config.yaml
train_examples: 45211
block: "basic"
optimizer: "adamw"
lr: 0.0012
magnitude_pruning: 0.3
steps: 6000
Rows from block 5, named by matrix and row number. Rows with one number belong to one channel. Each number is 500 + 50 x the weight over its row's rms, rounded and kept within 0 to 999. All counts start at 0. Numbers have three digits each. After the name is the row's rms in percent of the matrix's.
# convs0: first 3x3 conv (model.enc.1.2.convs.0.weight, 128x128x3x3), inputs 26-38, a 3x3 kernel for each
# convs1: second 3x3 conv (model.enc.1.2.convs.1.weight, 128x128x3x3, transposed), outputs 26-38, a 3x3 kernel for each
convs0.66 108:500500500430590559556500431500500497558500554500500470523470500500464443517500456528541513545505500500500543497500456452581477500545455500501539490500500500500500500438500460500487500500471542556550517526488523484524548452441488500500446435405538500543557500500591551557442500463486444491522538504509485494464473500457452521399366500520440419500476455
convs1.66 073:537412414440395380437438500461453500471457481564502500500532512500531554500424500504436563555499481500573500500500500468500413541464500500455469481557500333500500515476608489449572430615467479500533538500487500560506500487500500583479500500500500529572495500500553482540525498437500430500465500415500500544470500465447482500518500500511443500500498500
convs0.67 098:555494576564500500530500500504534477573550459500538454543499500466402500456469461500445484500460500500500500500500468500495488454561500519493500491441500500473500573500515511552532480468429577500500549566484522500533500500482577570517500526532500541462468552535515513532467477573400449470460486460501482493547500500500540500521500542500507570500546500
convs1.67 076:393500366423372449500417447565500500465557490541500469500527464500500441423500468578596524594500550489578501500500534543446500474553559424500474500500488521450485500500493500547476468394624539399449500524410496500458396458411510381500554546464527538462500538500561500518500500550584465501505500541503462500484615500528530586486500485453446500500496470
convs0.68 098:544436574505353500500359522527500500500464500473424500492472512530509438500553558500542516500500559512500500541540500500554528500500500500435500500500536459538500624613577500539483579500469534504554500563500560500498450500500476351617505575434605628500500533610547535629492511504471500464452536463490497495500500610500527500500462507463425500544570548
convs1.68 093:499500500561500410500446500485511578511517500500443421519535493500615500569500490475593565593617500500496564399500500500370490500500492412500500519471500512500449503563548500593500576487553557500500458500500500481477462500592545414524500500500560551558500500490521551533438458500544500432500531500561514499500494529500425563500605576612500473500500500
convs0.69 099:432481448500500500514590497504511471537481483468601500500591500500498500487500508500518511441355500470538511434500422466500500417492502520558500418537547442314500500509500500436540529500457552498499519500514563505500545552500543483558554605534467455475528559491472500543465434454399443500510471480435557484431435476500529447500343500517409500470430546
convs1.69 100:500500397387497484559482518500606500641470410542661568500477501539500464500557500534452515500523500509500482480497574474555453550562578564599592457500500507360500539425456500420495492500386515522538577526500479557500500500500484563484583580536482500460537560500500500500598500522478590500540454500513526500606500573500390542527500533521500505500497439
convs0.70 092:581500535500446551500480549500505540488448434500445500476500500472452409534500500435501478534420500504510495500502475509517500527484453480494500544533500564559579498438422500475554500540509495447478504507500523493454405503476462500527456500500455406500501522495463466438500466500479453500568500500507515500535617551500520558500240403500288408399394500
convs1.70 095:500437500500383499385382492583459500464423412467500438454456500474427500444473488526603558500539518492562513480500555466460528500471492517535440460573500510538461536555520514465474586500500470461416526500500538540500502500470405414500496421500460586475515524512443612500470527500525514500500414447475517555596429423500549500557500505479432449539517500
convs0.71 090:500551394557449487500425500500500500630452481600597489500500520560562562536585500500500568578500567500574578587500500503500574526500598528500547543574563551553500425542500500500491393500449442500457500500482470498500500500500500553500533618500555500500508562535447432500489500522537502537488523500465500556546441493479566498552500500523500591593588514
convs1.71 080:386488555500500427463435530593500545515500379459458527435574452578519542500600606441500472500447502554500500524449528500500550500523520500566500634621594569500514601500500580500500540500500572474543506577551494500599500518453500385445482504472550565527500500534500540476500500443500356524559515500487500538629607554500586527500578500465605500437471532
convs0.72 084:500474418525572507480475593559490456492500512500500500500509482500500500427450443536500467551609564573639443500482477503542519519546511532570500455500481410446500429475513500444472554482500502522469455500442500437439500549472521500549509539489541541444561500500500510488403465500429409500413377439470492453500500525495529435402361500391396427461404472
convs1.72 080:430500483455605500544490504500495458542569500509454500512564500649500500559500619554500519499422500458500507518499588500500581500542546500592500500500521500562545500500451554545500500500539410438542556418500458459450500480518451500449384406500526421500531403471546540500496470531448500500490490500500500471500500500528465500515500489469500500500500574
convs0.73 097:557570500500500500624502500500500461500420462500439438486500390474500458422500508463458538602435487453386520482494537448428496480422500500464500383377531447500528500485500440505500492506500463500451444561523563481484511505500608531500511507495500519473483500591530550572500500426560579457519441500569536519607567541537576457500561500500725549457546500
convs1.73 106:456500500450527500489573568504451443500465453500500555500588587500500653561584521434500406393429366500398395505588500500500523548476480487404500503500500500500500472488500435500524398453500525468503480500654487521500483521500457595628559534527500482354437415514433394500446422395500459540450412500576435437458372347515513470500500494521490595439548516
convs0.74 101:557496533564426500548500605506508500500464418509473500500480500576629500500556500459449500520599500472567500471514500500513500464500500500606500581500500500407500500500459500467554592500524500531560440269464492555464395460496463439466480555411481484500439363500500515429454415426524500545500436527500477539596561543531500568346312403524380411543500500
convs1.74 103:475448500486470536485500505528530500500437440514545500538500521484455399500439500440500461428373403431500408500500512470416606592500522511470515497533544500454581500543575500500511559614571534500532523558542458425500522591521492500500498459430487515505564556544517495533429452504433381414487552500462412522536506432500414450541505515461564541512538582
convs0.75 095:484441500425500497500532484508469560450464500553500500500378500500493419500486500475466521488549534539472440500457500500454490500517499532476488564492462452386500553500579529502395551497403479500479517547466500477531500497500500599463500500466501535500500500492478504484478451453478376493500500488500491569500497505502500533487434573477174470500411502
convs1.75 099:513500545560543574503500524500458500423503500430445500541500482532558485381522585500496500552500567500504584478458500418503539500500508500437500582375445585505500500467456501493500506567484547482493484437435522448407456567562457600486437473500403444471525418458541500475480541500552528503431549431513523500500524573500458500500534443500448500500469463
convs0.76 089:500443609457551500500445523549506463483491441430513500515452471530555451500548499533533538536506491523546500494537460475518471490500500543528477500542500552500476509541489514460493479500506531524500500500500527496527500453481483500500500511584474457531500557449500545500500538502500501529513511465500475500500525500528500512465479575487538500539500580
convs1.76 081:500556527412500556580589500423496517553441398500490500512500500540444527553556500500439463500633500410450435500491500564469476500529410468509459549591487500553618557574565605498529500500531486598526519500500543500500538478500434436503499500427500476436470505500445420500542607500492481545500438415500512500500500477523613589440469475453423413440374500
convs0.77 136:500570529500579605551500553467455500500500500468500457500513501448475500441438521500454497510517508439476500485544472544505503500500519500508500500494529470483500500507535490499554500488499500453485461500532459472473381382411437432500453435431507476500473558500489474540495527503496522481511487520421500466500491493497500500500477500500500430464422470
convs1.77 073:500500471500494600493500455423352484500500465429632500500500434427407571512500537533557542500565513532467500500430500557500423600500500468489500533513500507566478500500500500495408500391409500500466500456500449500523500500587527500500500617617471500516457477500451453462500500593486598555535484496577511500500456561500591480483500477481407412500500438
convs0.78 101:466500500500544572485544500498500528547500357481500496474500546497422535560482467500500500500500447536500500500500470518557500547517541480500494524539500472500528512457500500477521499500500475482548528411433500569506500554456567494462421460445500543500568424534493658454500501452480500573553462487512477561465535573517473531500465551419231382500500500
convs1.78 129:525588498313412500519534500463493500566500549500488500476426500488534596500500464567459539500472536525500500510500500422500455500500501472486454580487484500500505500594444500349554459455444475425526500500582500500473500501468431591502500483500500421449575554480498500484488506437456432514500500500455466500500584491433477470492418499569579500501500565
convs0.79 100:567503493505475428500500425511500423436468500478561548500463506500428477531453500499500521500500500520439523475500500449500458532500409500477506500465448535660548500514514500620488484500500478500500519500500500413500453518519495569507508643560500531500500539545447538558500487538500407457497431475500526462462500511473500500500500560500504453482395500
convs1.79 090:500534523530524562439413418364500455423534512500467403500500518528500497500407500602573492500500560500588552461500535500542443461544500500440548500553500575649500454517500469556473500587461484599526443496539424415411500590548501500500419447468456500500481524500468572551500648561500418421500535560378444453522572500496500500483584500500500500515511500
convs0.80 099:455500500537581500500492494500432432525500403477462500477562489526500525534526474500491500500500439552530506500455405500409500562526487500500500476581500500579409470437467416447524563543500500500529459500500503455548483448499496500452484500500523482500421598500500457500507430469463413500500500509457461536500558512500534545500500441465507500430482612
convs1.80 126:500500520518513500495474497500500503441540445500545546447404435398405500450493490500581424486436500473500443483471518522624529520551527500500500500515486552566481467560483561571500501440506500488500492467500492523558500524421500500500439465422469500572521500555535514473494507500516465426550500500500479546463380460500578521500496500537528476569526508
convs0.81 098:500432500514500495500515479516501500507566507551567500500567508500500519575452522509546500500616574545500504500500500500477494505500533477604542595606500479538541451478518544476424445500442433500509500432424500455426524500518471500573500500562531556500484540509436473500543489500500500511500473500500500415412500500500500432489502463452484529500487439
convs1.81 085:506500500510587500427647471338391500500620543500511514500451519500477500459520502594500617446460477500508500517448500517556500500607442492500500520407500484498475551488500551465551450500409427523409500500500486477572338389500404500500388492424433556462500445444448401490491508463500594589500500520592478500500558457500513500618500500592583614500480500
convs0.82 106:528517454500590457505571536500494500500518512558603489500524517485500474498535500500474500456549500488464451568500517506500500539500527500500550500533557500500568500500533549476526492500522495488500468465500530537462436551500548601489484560494520469582516537500514500490519578450516534510524522500494519492464541452541535547500479500500500500535593466
convs1.82 072:481491500500677495432569500479500401565500468420409500500570468490500448451547500538540500488500514516500549426502407500449381500459446501402514586446537500446423500384500411431479551520378405500524495500500502532602582500610497577500517500500462475455536500474500472500486500443418432482389500448554499535579432529500500458520500503500489614575500500
convs0.83 099:550411518500421458463549523423500458582500570500500641580405500542500470448463500540478500534423515462499528433482434497385500475500500500460500477500545499457542589619585495545510555474500461517438492506470552500500537480436546413500563362500523512526500491500489403500476500473548500500500516604500502500500460500455512475500384392477409500531406500
convs1.83 119:511500407500500543508500500544435461602500499614533472498448500500560500491557503572443487500459500547500500500390500410500474372500581444520500500415491527500500588500500667469500588464538549500446613527500500534500448524527474500537483510500496517532453535477500494480500578500512500539567500539500456442458517541547500570497498523525452500480470506
convs0.84 102:464577432496500499500594500513509500500557502500500529540500536539487560544512578526509499509500536475539500500515500469489500494440417500459500561480500444500519500500500431500465500472448500483513543514562548528500465491500500477457482500500483500520547542543508500503500500489500442500554512500511530472517535500456546483500429500500439534533538500
convs1.84 071:354500363409432472504500463500500552549487561471500500540436500565574500500511494506500543457565472507500429609500515489457416500493502472470500500424513569447468505631531569482500500500550500446500500592500529545511568439441535554568585572572559400557467500504563523500500490500571618500526476473500552507410500443471527453508465500561411500483494475
convs0.85 101:500584427529583466500488500500514559524591545500544533478456534500500434500525512483500500500531537500500500500471496500532461553570387500506500437500566482537476500500500444498419419500541500527516503544433483429496545500624585500500500500590500557473431500475468476500608474481540500584568449499500548500500502500523500500536500590530500596500502541
convs1.85 078:443531507507578510500601485453544500347618575385579456513466500610583593470612587438541468545500526500466506573483500606413546500525464541640500431533500578500593489692436500500500482433500461419606500526500587500503416384500596446554500523527596426447533461531500562511500463484500564466552500444500608521500565526543457465536500420500516477469518500
convs0.86 087:452507537500556613461541532543500434484559500519514434513581546500567496486481557482561558502500500584465500442500539535550472456483500554550547482460520451494441409437517421446524516442536444548500500385443500547503676602500676500621650500597574500510566582491533500500500463500453554523494435500490522450470467500468481503500518559500500500459437457
convs1.86 069:500549500496492500463461442530431502563578476500388542452546538543539515500453500500563482500464471500500543500560486418532604478593466500604500500607486564500533459505529432466412500402571549417466496500500415546425500476473556500539500490440500500512537474448567534489500500500500456584545552500500457474514543500500500577500502500474500581465500500
convs0.87 098:449449575500500500500500517526500500573500545638500500550543568500549531500555500510523541517511565529498546492500500449444500447531500440552506454499500477550500500481512500480476500415500554459500463520500513542522500592670500500627601500618419500551452546500537491513531519557550427513467527500537435461504525413488467500507500415483562522442500500
convs1.87 060:500481461419390500478524512500533483514584456506500617572583486500576500558500534487574538426455440500537569570610468582500473518525500574500500589578500495620558554468566586553500591506582393480486459500577542500443455396419447500373506399500500500500548507519500535452535500471600569500500557500517544549500432467580500458500547481553442500500444586
convs0.88 098:500413500520554531485500546478491453490600500500515527485431513533500534515522537500430461500520500531506500506514474482566500490500462483453500451496468472500497400500500500423509500500501500454521500458529494517487500548500551500524500500455498520515530513500537573535470523504469552484464544472526509496541569555562500500624621585415500377396340453
convs1.88 067:500446478463500500529500472500500502399340373414500500500475560500549481500546484500579624537522555500531474500610500473567503557560478435460478539546500451500470500512430434588571428581534500426455500417438485439507443500532419500460498515445544518589516549595566510553500500500540551479500464449500566462500434388495500500500500439501469420500569500
convs0.89 097:521500604500500530457638516587500500500500601500500500537500568531487500559604500500491452500496583536500482500500500478417500485469416489506449506500431474447427500649500559500541512497500500441551479403497489543517543500500665500500689500500479482500500500593491558477514500541458587488447541534500500494471496570490500500524528541584615500500567537
convs1.89 081:497568598424500522500500500497492579533667543521500500495544468500543500532500567425500541390500575505500617500500493527500460531500500500567519447557571500516519500500530446500632560523500561586500500516483431478616415410500582413500456504500485469500500485432491569579577581588555462476565582500559514500500593536500500500500500500548603578500574590
convs0.90 097:493491445500395500500431508500407394500558500500638569549543543496482588493504557500423578500451500500577557500436500500324500482438500512500486431522537500507500391500510472449500500548491492524500548376532514498500543515501588500500500658500500524493500525531457500500459376420500500500456473539467476489462444454451452485564412376500500450433506504
convs1.90 112:477445501500500496412522475500526500376356539472500500510493500500584466526438500493409524573500445444434537500536594496530527529529500448472517494373407454527482420401500468396497500428434506500500535362415514567539448438500538482425529500531492528589507460411500500575500489538504682473500637635500528500500374542517389500500500500434458472513553459
convs0.91 102:500524496546500500541500449432444500432387500459612505500440453447376481500459528500468500562393548521479522555500500473430443477464476530370500424500539432454531565585500523500546537432445502471454543610531524538484491500500500513561500500500572504468536500555564544538500531465555486475533538467480500500500594500500450506500500500500500477543500524
convs1.91 117:500484500624431578508500589515542578500500444500539500500500500500372500528500500462500425500558412500542466620496508524500564500413500500500479526428500480482510515500537585465349593500493493481500507500582546594500500476500500518554421398515500500520500379575540425557500500543433429581500444505500500500510393432505535555500445486520387538569459526
convs0.92 103:500377388492319427500470518500500500500413453500441456473528515425401516464408541407463543479465546473500460503428532565520515500470511500415447449565504471414500510544507500432500511460447570500500506454500500529500500427482500491500458476425579490526500540476500490466509463500465513500500535455447509491500469500459460512500442559476372500647500612
convs1.92 252:483446500500426500514470483439444500415369500500405451500500508500455500461464470470509529475513500509567500477490457384411397396468521477505505459544500471515483420468492446390500520423423522544538500414511488492438546492461473420422465471500526500446465448418490470431451451447525500500436372457465526477469500500515513500508500500500402415500482500
convs0.93 111:548558313540500601538500549501508505500500493596500449526500497526495449500443500537439500500505439492555454482500505472548551491467534500479500500318452487500500500500517573500481520457500498507500564500500533472514516478500472488546500523541511500500577500451463500500471551488500544500563549500472579500500535536468510530444589643350177478602438467
convs1.93 178:494412578557536587500534507460524547555510558574449608470500512500560500474500493510434548493518475477497582500466416378492399497538540504500493500351437500472521526513478500432515566467494496564500428477452508561446517473518485385500506557522477584552468398456591485560473500514558513439489500569509556450487500521500465500500500500523395500448414509
convs0.94 100:514611521500576518500481427500446487473454506532510500470470500465538536500543500477544500423500523481497475535485500463467488500480500500510500483490474526463486549466500551488526500464539500498546548500514539487500390371418317307330373360403483500560533482477558474484500500467422238500500420509489502500407416451504500470500649500697664649500500500
convs1.94 100:514500453576621528525540500483500500549593500507483521500521528513500522500521500545577500486500493528499500472500454367498609500500577491500500471607500500500502490500500495513520500654461526444567549500632510500601500483500461500592459422500466500560540602500545508552577500568519341518555584500500500506575475455495483457500675500580666632530568500
convs0.95 100:528373500475381519500477556617573504467500572500568387500484500500442438511500493474542506483452500476535512524524470531483524497471510500528518547620461535474397522461500500551500513500469500482500500574498449446432500544547431500500470449375501502461511500500500500465466496545500443504490560496499487480500500554500500500498500500405379407500483500
convs1.95 135:500552509513500500465401500500385475397658565557459426458603496575592508500540524432500487427372452500500500504572531582536536497448473554537500549500519496537500459542530500500500608508582586500540455410514524500510500488506500315411480484436515500500429500496499500506451500495625574497504543500500433464441500507496497500425500500500500434500531431
convs0.96 110:465600496371647350580498492500532500377500533500451531500422493500452371545500568501583500481539470500460515500566500570500500519580534548559453465315500478428572557519506568444454540450441474565500472573500500531500434522455488500520616500500539500561511476556500500500453500500500500547491506524500542500500469508536530500435459533540523577500463500
convs1.96 117:500441572424500414500672415585416535589500547529450598487462450441621415477497500535500531516460570478500500462437486500434493551449500512471592563405500530563500476539400554232535500347507528533500498500451500500550444474517537535500500586483550558538534571464555454500500588500512587500480500500499558569500487607515480521566500540560475496569500500
convs0.97 104:500468500545524528608625640483444484500453424500549453528483526500548500549520528453560468449521511464411433500554455573501532500549496449553527500579506479500500500533478469414439430500500552523528521500535500559500532511462482500475555496534578620572558533582577500500468500456500500530455500500407514524535558500525461524562440504521480437501442462
convs1.97 070:481472441371407483460446563500460462545520521549500500452500448529501500500500500516509453496483457519484391481500500454500476500582502508465447449500500450430523500500465540571500461598423390391438443500473543440425500455463512565500500514515500580500580505559473429483500542500380500455412459403545557509487623570455573546475480525533487480500500459
convs0.98 098:456585545561615631603609514500500453428489500427550487469464466486470500500401482500475485500577486500495500500504500502459486500500428500517500429463535508496498518525482500500430427513500573561539500575500498500500373437502375412433345500375577500590500500585602562591500477500467505496482495500440500414436489490500531500458500541500403539500517481
convs1.98 071:500385382500500431433361470407449620537609534500500572500500503500383534416500552484509562527510586532446500500552500500608427587500453500442427500500500431532415500409437539576500501500514398451424417398410500500468537629500603500500500500500500500530526477500433536500500526412478521523589500500500451500509393458483500466511483500500500582500579500
convs0.99 100:500500480500500508483551563545500515483413516500456527462500435525475352502500401518509482469399446461500465460481500468500500500500482500500500513390373500404500469426456578541557587487533500528500500561473450426530504500500500411465531500440471470479415465444500498482499530485481585583500569500564468500500513463519560529544607533570628628550575500
convs1.99 110:500563529453500507500479542531505509531567533500549530500520509602561463542506472471525547500500524490601431587500404608582561467500472500457500445511549595489512422464466401575500521455489460422509412500547500505491506580480634653592565585512497391500500436471519500500500500500471571500436558500500500500419421503458449534500444547484557500432486500
convs0.100 104:483466458500429489435500500447477500500498468500500500577536559511568527560500521527625485539500500478500500500500528520508500433476509448482548428500578430500563444498512500412500456500541558521500574451463500500479500536500500493492468448500563500564551530556527514500449437463500430500446455535557499500500511500442471491372362500312279351451354427
convs1.100 080:500549427500472552500559596500500500440646555422509500500440432550523429443451472606632557525500571580500527595483468580500500528500464468441448447540597500589587500500500424500644500554500489470498495500481500500502553516384594500410508453450465428444545482519500503425500548565590600414519500500541536500500585551476523419483500589550500431517499500
convs0.101 094:500559554500566500496500500520465502568529500500500501500551500553554457503500526500500500568593614571581500512519458560543519576491478516500514500404519509532500511495488500506470479531536491499543500500493501555500472472386518545504500455500451500505477500489473500549488500492479541475575557527497500616488588500500563517500498487514587500500500500
convs1.101 079:357430500350500500428466492596546500472471415513500493480466509459423564455500476439485564428500469500500459492453520587500500500479507423509448503555500500571452405574516500455441500541464544500543490526577521571516524412436500500486500475505500499570500490555428531514572500500569481500500467529623570496500500555523542500500417476508500500472553471
convs0.102 106:478497564486500500500500500528551523500419464500426466501491553495438422500500500518500540534462500476479515500500487500532489496487500447409487514500488452519500500500434474405469460549500530551504557500500500500582540563500461500460462509554548500502500407434576606500500500500454461531454421500500485500500529487500500574464510550536484464570500570
convs1.102 096:458491462344416498500441500559500500609522463500486526570544500558449451456419511540500454406398442539536537500503496472502500500500505504449486404500472500497500500472500559447500425500544454456500487500546473491529558500460499500535500595495500500533500547554537514500559485484500482500500564530500482455500583462500398500508486496577570500500491449
convs0.103 097:453613435368559434482493518500489500538500500500519514518500514500478500538543500482544500467500478464544483500522471456424549453500490484500512501468500500495500492500500500500500462458482440492499554532500451530470500453451430422500500474535543494469528541442477500493500500501500500446440500500500455460397511500500430500391317463339206422473401490
convs1.103 108:551519500506537504539598442500448500500500517469520440559530502500616573522573536568493522468352513500502537500405500496643500500546500494505500504406461500500500464501439447419460424366406500507495514500471500462485500598581500593632505586565500497500451427395474367404509510495463487488500488495540500402485516583453493522458500500440397439493483516
convs0.104 101:500491556500450498505575500500470500500500500500500512561500500504565500500488551501579526525517473530500500518500500500577455455443500500523536454537529500464511614625454500553494584569569439559500500435527486490463500530476500448570362409369465500500500500512503446496460464500434537500536568531500446456474570492478493520402476573507524651477550602
convs1.104 105:519500534343500501395419466500437500500538500452500488500650500627588575579568500500502598469581566500500484479490500500514471577500593432447500500414474500524500565500500500500517500500535527473500565568502461522525500572555500500500451538510534491544494439436520500461467534500510499484612500633420500500469423500585491500492477439494500500494500500
convs0.105 108:492636607456500608519446572500581552500563555509357514560558550500577521500577500513465531468489532476500440513500500500500585500529546536500459500565607554500414511449500556518481456500507500415518494597525511473537500568500404473537425363500477500497470500534423425500500507490490474500500473488483461451539598579500500571500566567355192512487442500
convs1.105 105:460325500517492500447500421538553537500427587524602578500502500429616497561578500500453500500500450500440500532483520500541500579500500531447517536538500481500499500564500500448500494509510444430534560552500505560500434473456490588440483503500467500537443500448451491531569500542494608564500432512562661477484318534482561428547469500428420467500606545
convs0.106 100:500500611541597626408511607504474500471500514423464428517568492549500530526481500481471500460500521460505500500500462525500479528415444513500514554500500500530500500561550500548468489473544497492448538500500500471446457362398500500509389431404499543540479530553500397500500537500531467486539463526536480515484524435436500490390299341361222304500318426
convs1.106 079:467447434500500438500556402403465500476500435491448500460495437496369500580468542461500527517463444500495513457500508500500453547454472477532471452455500500510526508500548500599500500500517455500419448475468500438537329395522487398439393462500441551506427419500500438500563486505498463449581500468500500500565595500528547490523472500552411424463498406
convs0.107 096:420548500422496432478505557525499468479440500523500428456469500500455394511500434448470452473498500483500492455420455500509496459429500560587500545573600497538471538526529557508502500463500536540500451580500507500501436500383500458500454436500500500500475566474533500565500549465500509466564494522488564500484533508524491433582356424500193501382380500
convs1.107 074:500384457380355315440500433500376500430454464445449500506500441446500460477571479421419525533500505500452478500508500446500500438500540429554537583576610473500501500451534420506493437516500500500429517500500456414500535479456414500450456500479438508346496500402515500371500500500555547497501500500562500549530585547524504500407463511500379510500500500
convs0.108 096:503500385500500500500361500444430500433511422441488500480554533514516554516526500469542488543421500500454455502450534441503507449401551560437494500399533470500500500446500457500500500597495500526479500500540500436468535500500567500500500480500527518500500597500543520500500449495500416489563468476451458474454368458465452468474524500472482500545500500
convs1.108 117:476506469404573486582506439515481496523500546473500500457551500558358518500500596486500487394574500580593519543500567595472527591517463529432466433527500500488500462416500500500500550452399517537500500556482515539522559535500440484519500522500489500425396425500500470475520576520438419488500500484459458567500559426463500500500500478543539442500514463
convs0.109 098:577564468550651464484604484520487500481565445500500396489578500437500561470492538500500536574500500471538478500574529534307506518520646500495495382500500409500530368390439500533500530522561563487511590447519500500435500510500530485425461584538574446500578492492590527534522500500506451459467498468467500500539435500574537441500477448481500407539597500
convs1.109 085:526468489448500476597500565500355457512500500500435432484500500549500459500494508517500498424425500493515504500359547572335440500500500500478500439500500565437478518507500393482552376500413535546431525558500500548551500411500617500500637500462500437548546472444500417500556500513515500487500403405500607500500510576463488500482442500500500500500500479
convs0.110 104:514500500500500500570476500498500585500581617500586518536500490511474578500488491450475500500479516453499500497493459572463500485500540500525488500500560500481506502500540500474500564500509488484500445515564528504554500578532500608603500551565500551563592568586520580500476485484500463500500460457439500416452500457430417443482549497523500500531500500
convs1.110 107:468500446502500500471500541531500500498555582500499564529543527500625511532500500526492500384526500500484500489500467572500532489574541500500442531500413506500501544594464500496500500500500500476483474571578450558553500500408577500500500578472540547488566607480543541532508479500464459448515557516447568500500438535500470500587570500594554500579500521
convs0.111 106:500500500403567459573524542455407427465433514459577500516516544500488413458482500531500483447406520479500495500500500500541467514525500500513537500559531473501500500486518500500500490408500500589561516556500518433456557505483492526474523500462595580500556649581500530500524533500569500500500501500500500498500508515495500500532513462500414412358341459
convs1.111 076:500500569406500537420500483587547501413551500596602569472462500506500550511435500415537564500474421549500478540502621462500438414460500494572500482449500478452537500500472536429515471468465500406512429574500500500500500531465521522500563558500500449479436511500500533519452500500503393500500572437480524540569663594515460577578500500508576500500548500
convs0.112 100:500500500500500521473500500490465440500500500389481422500382500468444500490619493531500549500544525585500500515500437500500534449521415500500500500612520500436517462500434464500500500500500509392431540430458465414425500500521433500500500448500500500485466378462506500500436500529500509535500516536500428413549500500477500527438500588469500498500500509
convs1.112 091:500646482474500500500496500476607530527683540500500500459512500459500555571490495558576553516555568484500521533500480714500512592557473575583444397588500482417500500598500500521448500531432457394500444501514407500528500535423574500464500500447447436500528506500449500442446467415539500599496482505443500500517647500500498500500500500500567526556500500
convs0.113 100:500522500618445604494623541594544497500510500500449422439534500488500500500568500500556535531500558520500510535500500550396482500500500500554500500623509467484500500441500447565500499500500565500406496490500453459486500557500444493457500523500500574531500527436534500459459480523471545500527500500497499425500406500500480500500652546566681627562603500
convs1.113 098:477500502425523448500439500569500530500401500516439464490533534527742451562562500456437553521341540500386522514532563555557590500532570486471498569453535509433490474472542557308658345393565500527421505500431500500405473500482428529430482500426521487456481589479500487482500560500480573512500559500500518540485500500485505539478500513500500526511471503
convs0.114 099:463404500500492649497500506500437500519500500490443488517437504513467440514516460498536500510500481500488574512500573500555517622505484500418500478500499500500584521607543500562546500500432515627500500566556573500500500500500530500484514433554515568564503500593553585627519512544552500500516521538503573500500450439475500433450500500500564508500500504
convs1.114 061:500466549500433581500563500482482541509440500569572580543563565500500500606604500480457495581563536532582542500500431500436487419428463453501441579513500533514467524571446579435434493397548500500419486538500558463433475542532433562561420468500517569500532588559500533447516528545500515500443559410508558500500535490526417478485527496420500468500438398
convs0.115 094:500619500553500544566448452523500517475377378470500415500587500492584517542516428500520552488441543518615500513500500525502541550605547505500500589605500500436500459508500474500500458500443500568504510448474424436466513626500548500500479430451532455503512469414475452457500440475514458560539563587439504500489423464462500532500534418320162365509575500
convs1.115 108:484500573500441522522500500500500487447564571535476515529527500483472437500500500445397430384321500500500424392500581559500500500556531500489500448436500500500494554499515458481482489519500539617539517462535531471500500433500495399465558563500587599584553500501556500483411407448500500417456500457500452443500527450500500518516595500550453459496436477
convs0.116 094:500500510573584500591500500434500500500489417500500500500485525387418447454448507413416500500388463406454500510500488437500485444480566485500536424414500500421500500447461452500542500432500500512500505576500434489500463500412498500532560613500515518481519574570500532489500445473430352500500516503500530500500500583512500536500496523500564562500500520
convs1.116 083:443425414463500403435387427568605547500500501500475543500500485433500545500500545489563525459500500622500500500461550500498530528460500500500526553584505500500500528508589500500527500500546562500479482578542480500519518485500616458435609500500538500528500594583504500500500502537534481536512526537543500500544500500496500434500530550494547541387540500
convs0.117 096:500607500500483528500500500500500535568557563500500500500510500510500447500450515525494500507500561485540526500524500495500506497497487442505500500495500537529523474516472514524430524456500471507609582578537500559490500457470500480497412480419500578500562562559499484516479500488512500465500562521524500482470527537446500535580505500500238386493430500
convs1.117 082:480594458488500500500467523449369500500516556500485471500587481500500561500632500517602481480602500500500496440496455500360500500465493489512447453534488478500523500514570596677500620491535514500500500500452425409500500500482438452583498489500564519499460498566500551500473441526598500546446427500500503514465500414467543413500544523500500442486402488
convs0.118 098:450443604396500531499445500464500476500410458440420559514520538500517494555500500528500449500500462500535519529500431456518530441445500515500517479537500549457446494500533435486544510396389453476537419517410500492500591461500608500345590502450500500530485546530405493500512541507461484513483525521499497506500500440466500452554561510600556556556539438
convs1.118 089:500500383500482500500428500574571549454599500587473536442527505449512402527500500490512488513500451500539487541542500603500558500484494506532500455601617500546594478500480461612490495451500562530521500527541555478452488500500562428535492599500500500498500474437375500500512431500568400455440503487475434536483500500500500584444520492440412579464500579
convs0.119 093:471497402500675508500500501500593538553538500500475418527500541525500518500462539500472493500553538538508544528429503502532559500578574530500500478500460426435349500508450422530566500525501550549583544500503524581554555500500543506500511474500539559518500500500571603595482549401453447501533500520459442500413473467541456447492545500461543633538610667
convs1.119 072:500500500500442500448500526493461600448474431497430500489551615444535492461480500467554563523446500500564485500601500538500500500506573469520432512472500500500584489441418392519408500506432500500480397444490500500459578605595526519475500578426500452517462498511523519500542534615459500518518566526452500514500570500539551529555500525505408500546500525
convs0.120 095:430500564448447373402430468500501541527440500500453518512494474542450486544477492500515555581500544481463489500500580472581549500506500547431439517553494565490518554572500550500509481500500445533536500465500474492460434500549502397511568500500449543439455449500460500463512547489553446500500502555500492528519413500504437500500321534500308414562331464
convs1.120 100:564445500542392438477415402529563518578500500500508489515561439500500444500479500450500500500427432481504444463323500398500485500422462500526511521584554509540500500509500500574481519500492597500504535511500554500524441500500392498560457483452405500502435443555539500537544552500500552500488475473500500500506500537450571476520395495507500514562452560
convs0.121 103:447370579500472396499417466590428434448450500436506591560500462479473543456500591535519471515450532499464513439512479430394478432500516525444524460448498500532469449500507518500498434500417512513508510500552537500429584421422550453433371582500500532413561500566500500500502500500555458518480500500511462530477500537500500518550441464500356500500500488
convs1.121 165:500494582535523467500500500500576534500359449605500529542424461500490519518460474557414581491439500538573463537500544500691549520500500529520486550423500531533482498500462529398500500500457526556507528486541622496500500543509568636477500442626500479480479471500500428461566473527477607622476496532500500500415324500529561485500519571506539537565582500
convs0.122 098:523560500639673535500581538500500444500523495544583582562555564500559500430500553445520464469537500494521493500500545471500500485390535485546500500480500500460447520585477498405500548573515500475500500411500462540500500484551528548500531524519524470500540468500487496500486479500471496500486438449502447454462510496485523474485428500529454500602500422
convs1.122 104:467449420500575504446487514524478496536586561500497500536575500544500510442447475514500500500403499554501500507500449500500500518604500500500483356372426500500422500432500500656513615603500500583500340500499500500446544500560607637609527500498500500547500402545543500558513500500530500503603588550511550500500500481497500508479529458525380557500500541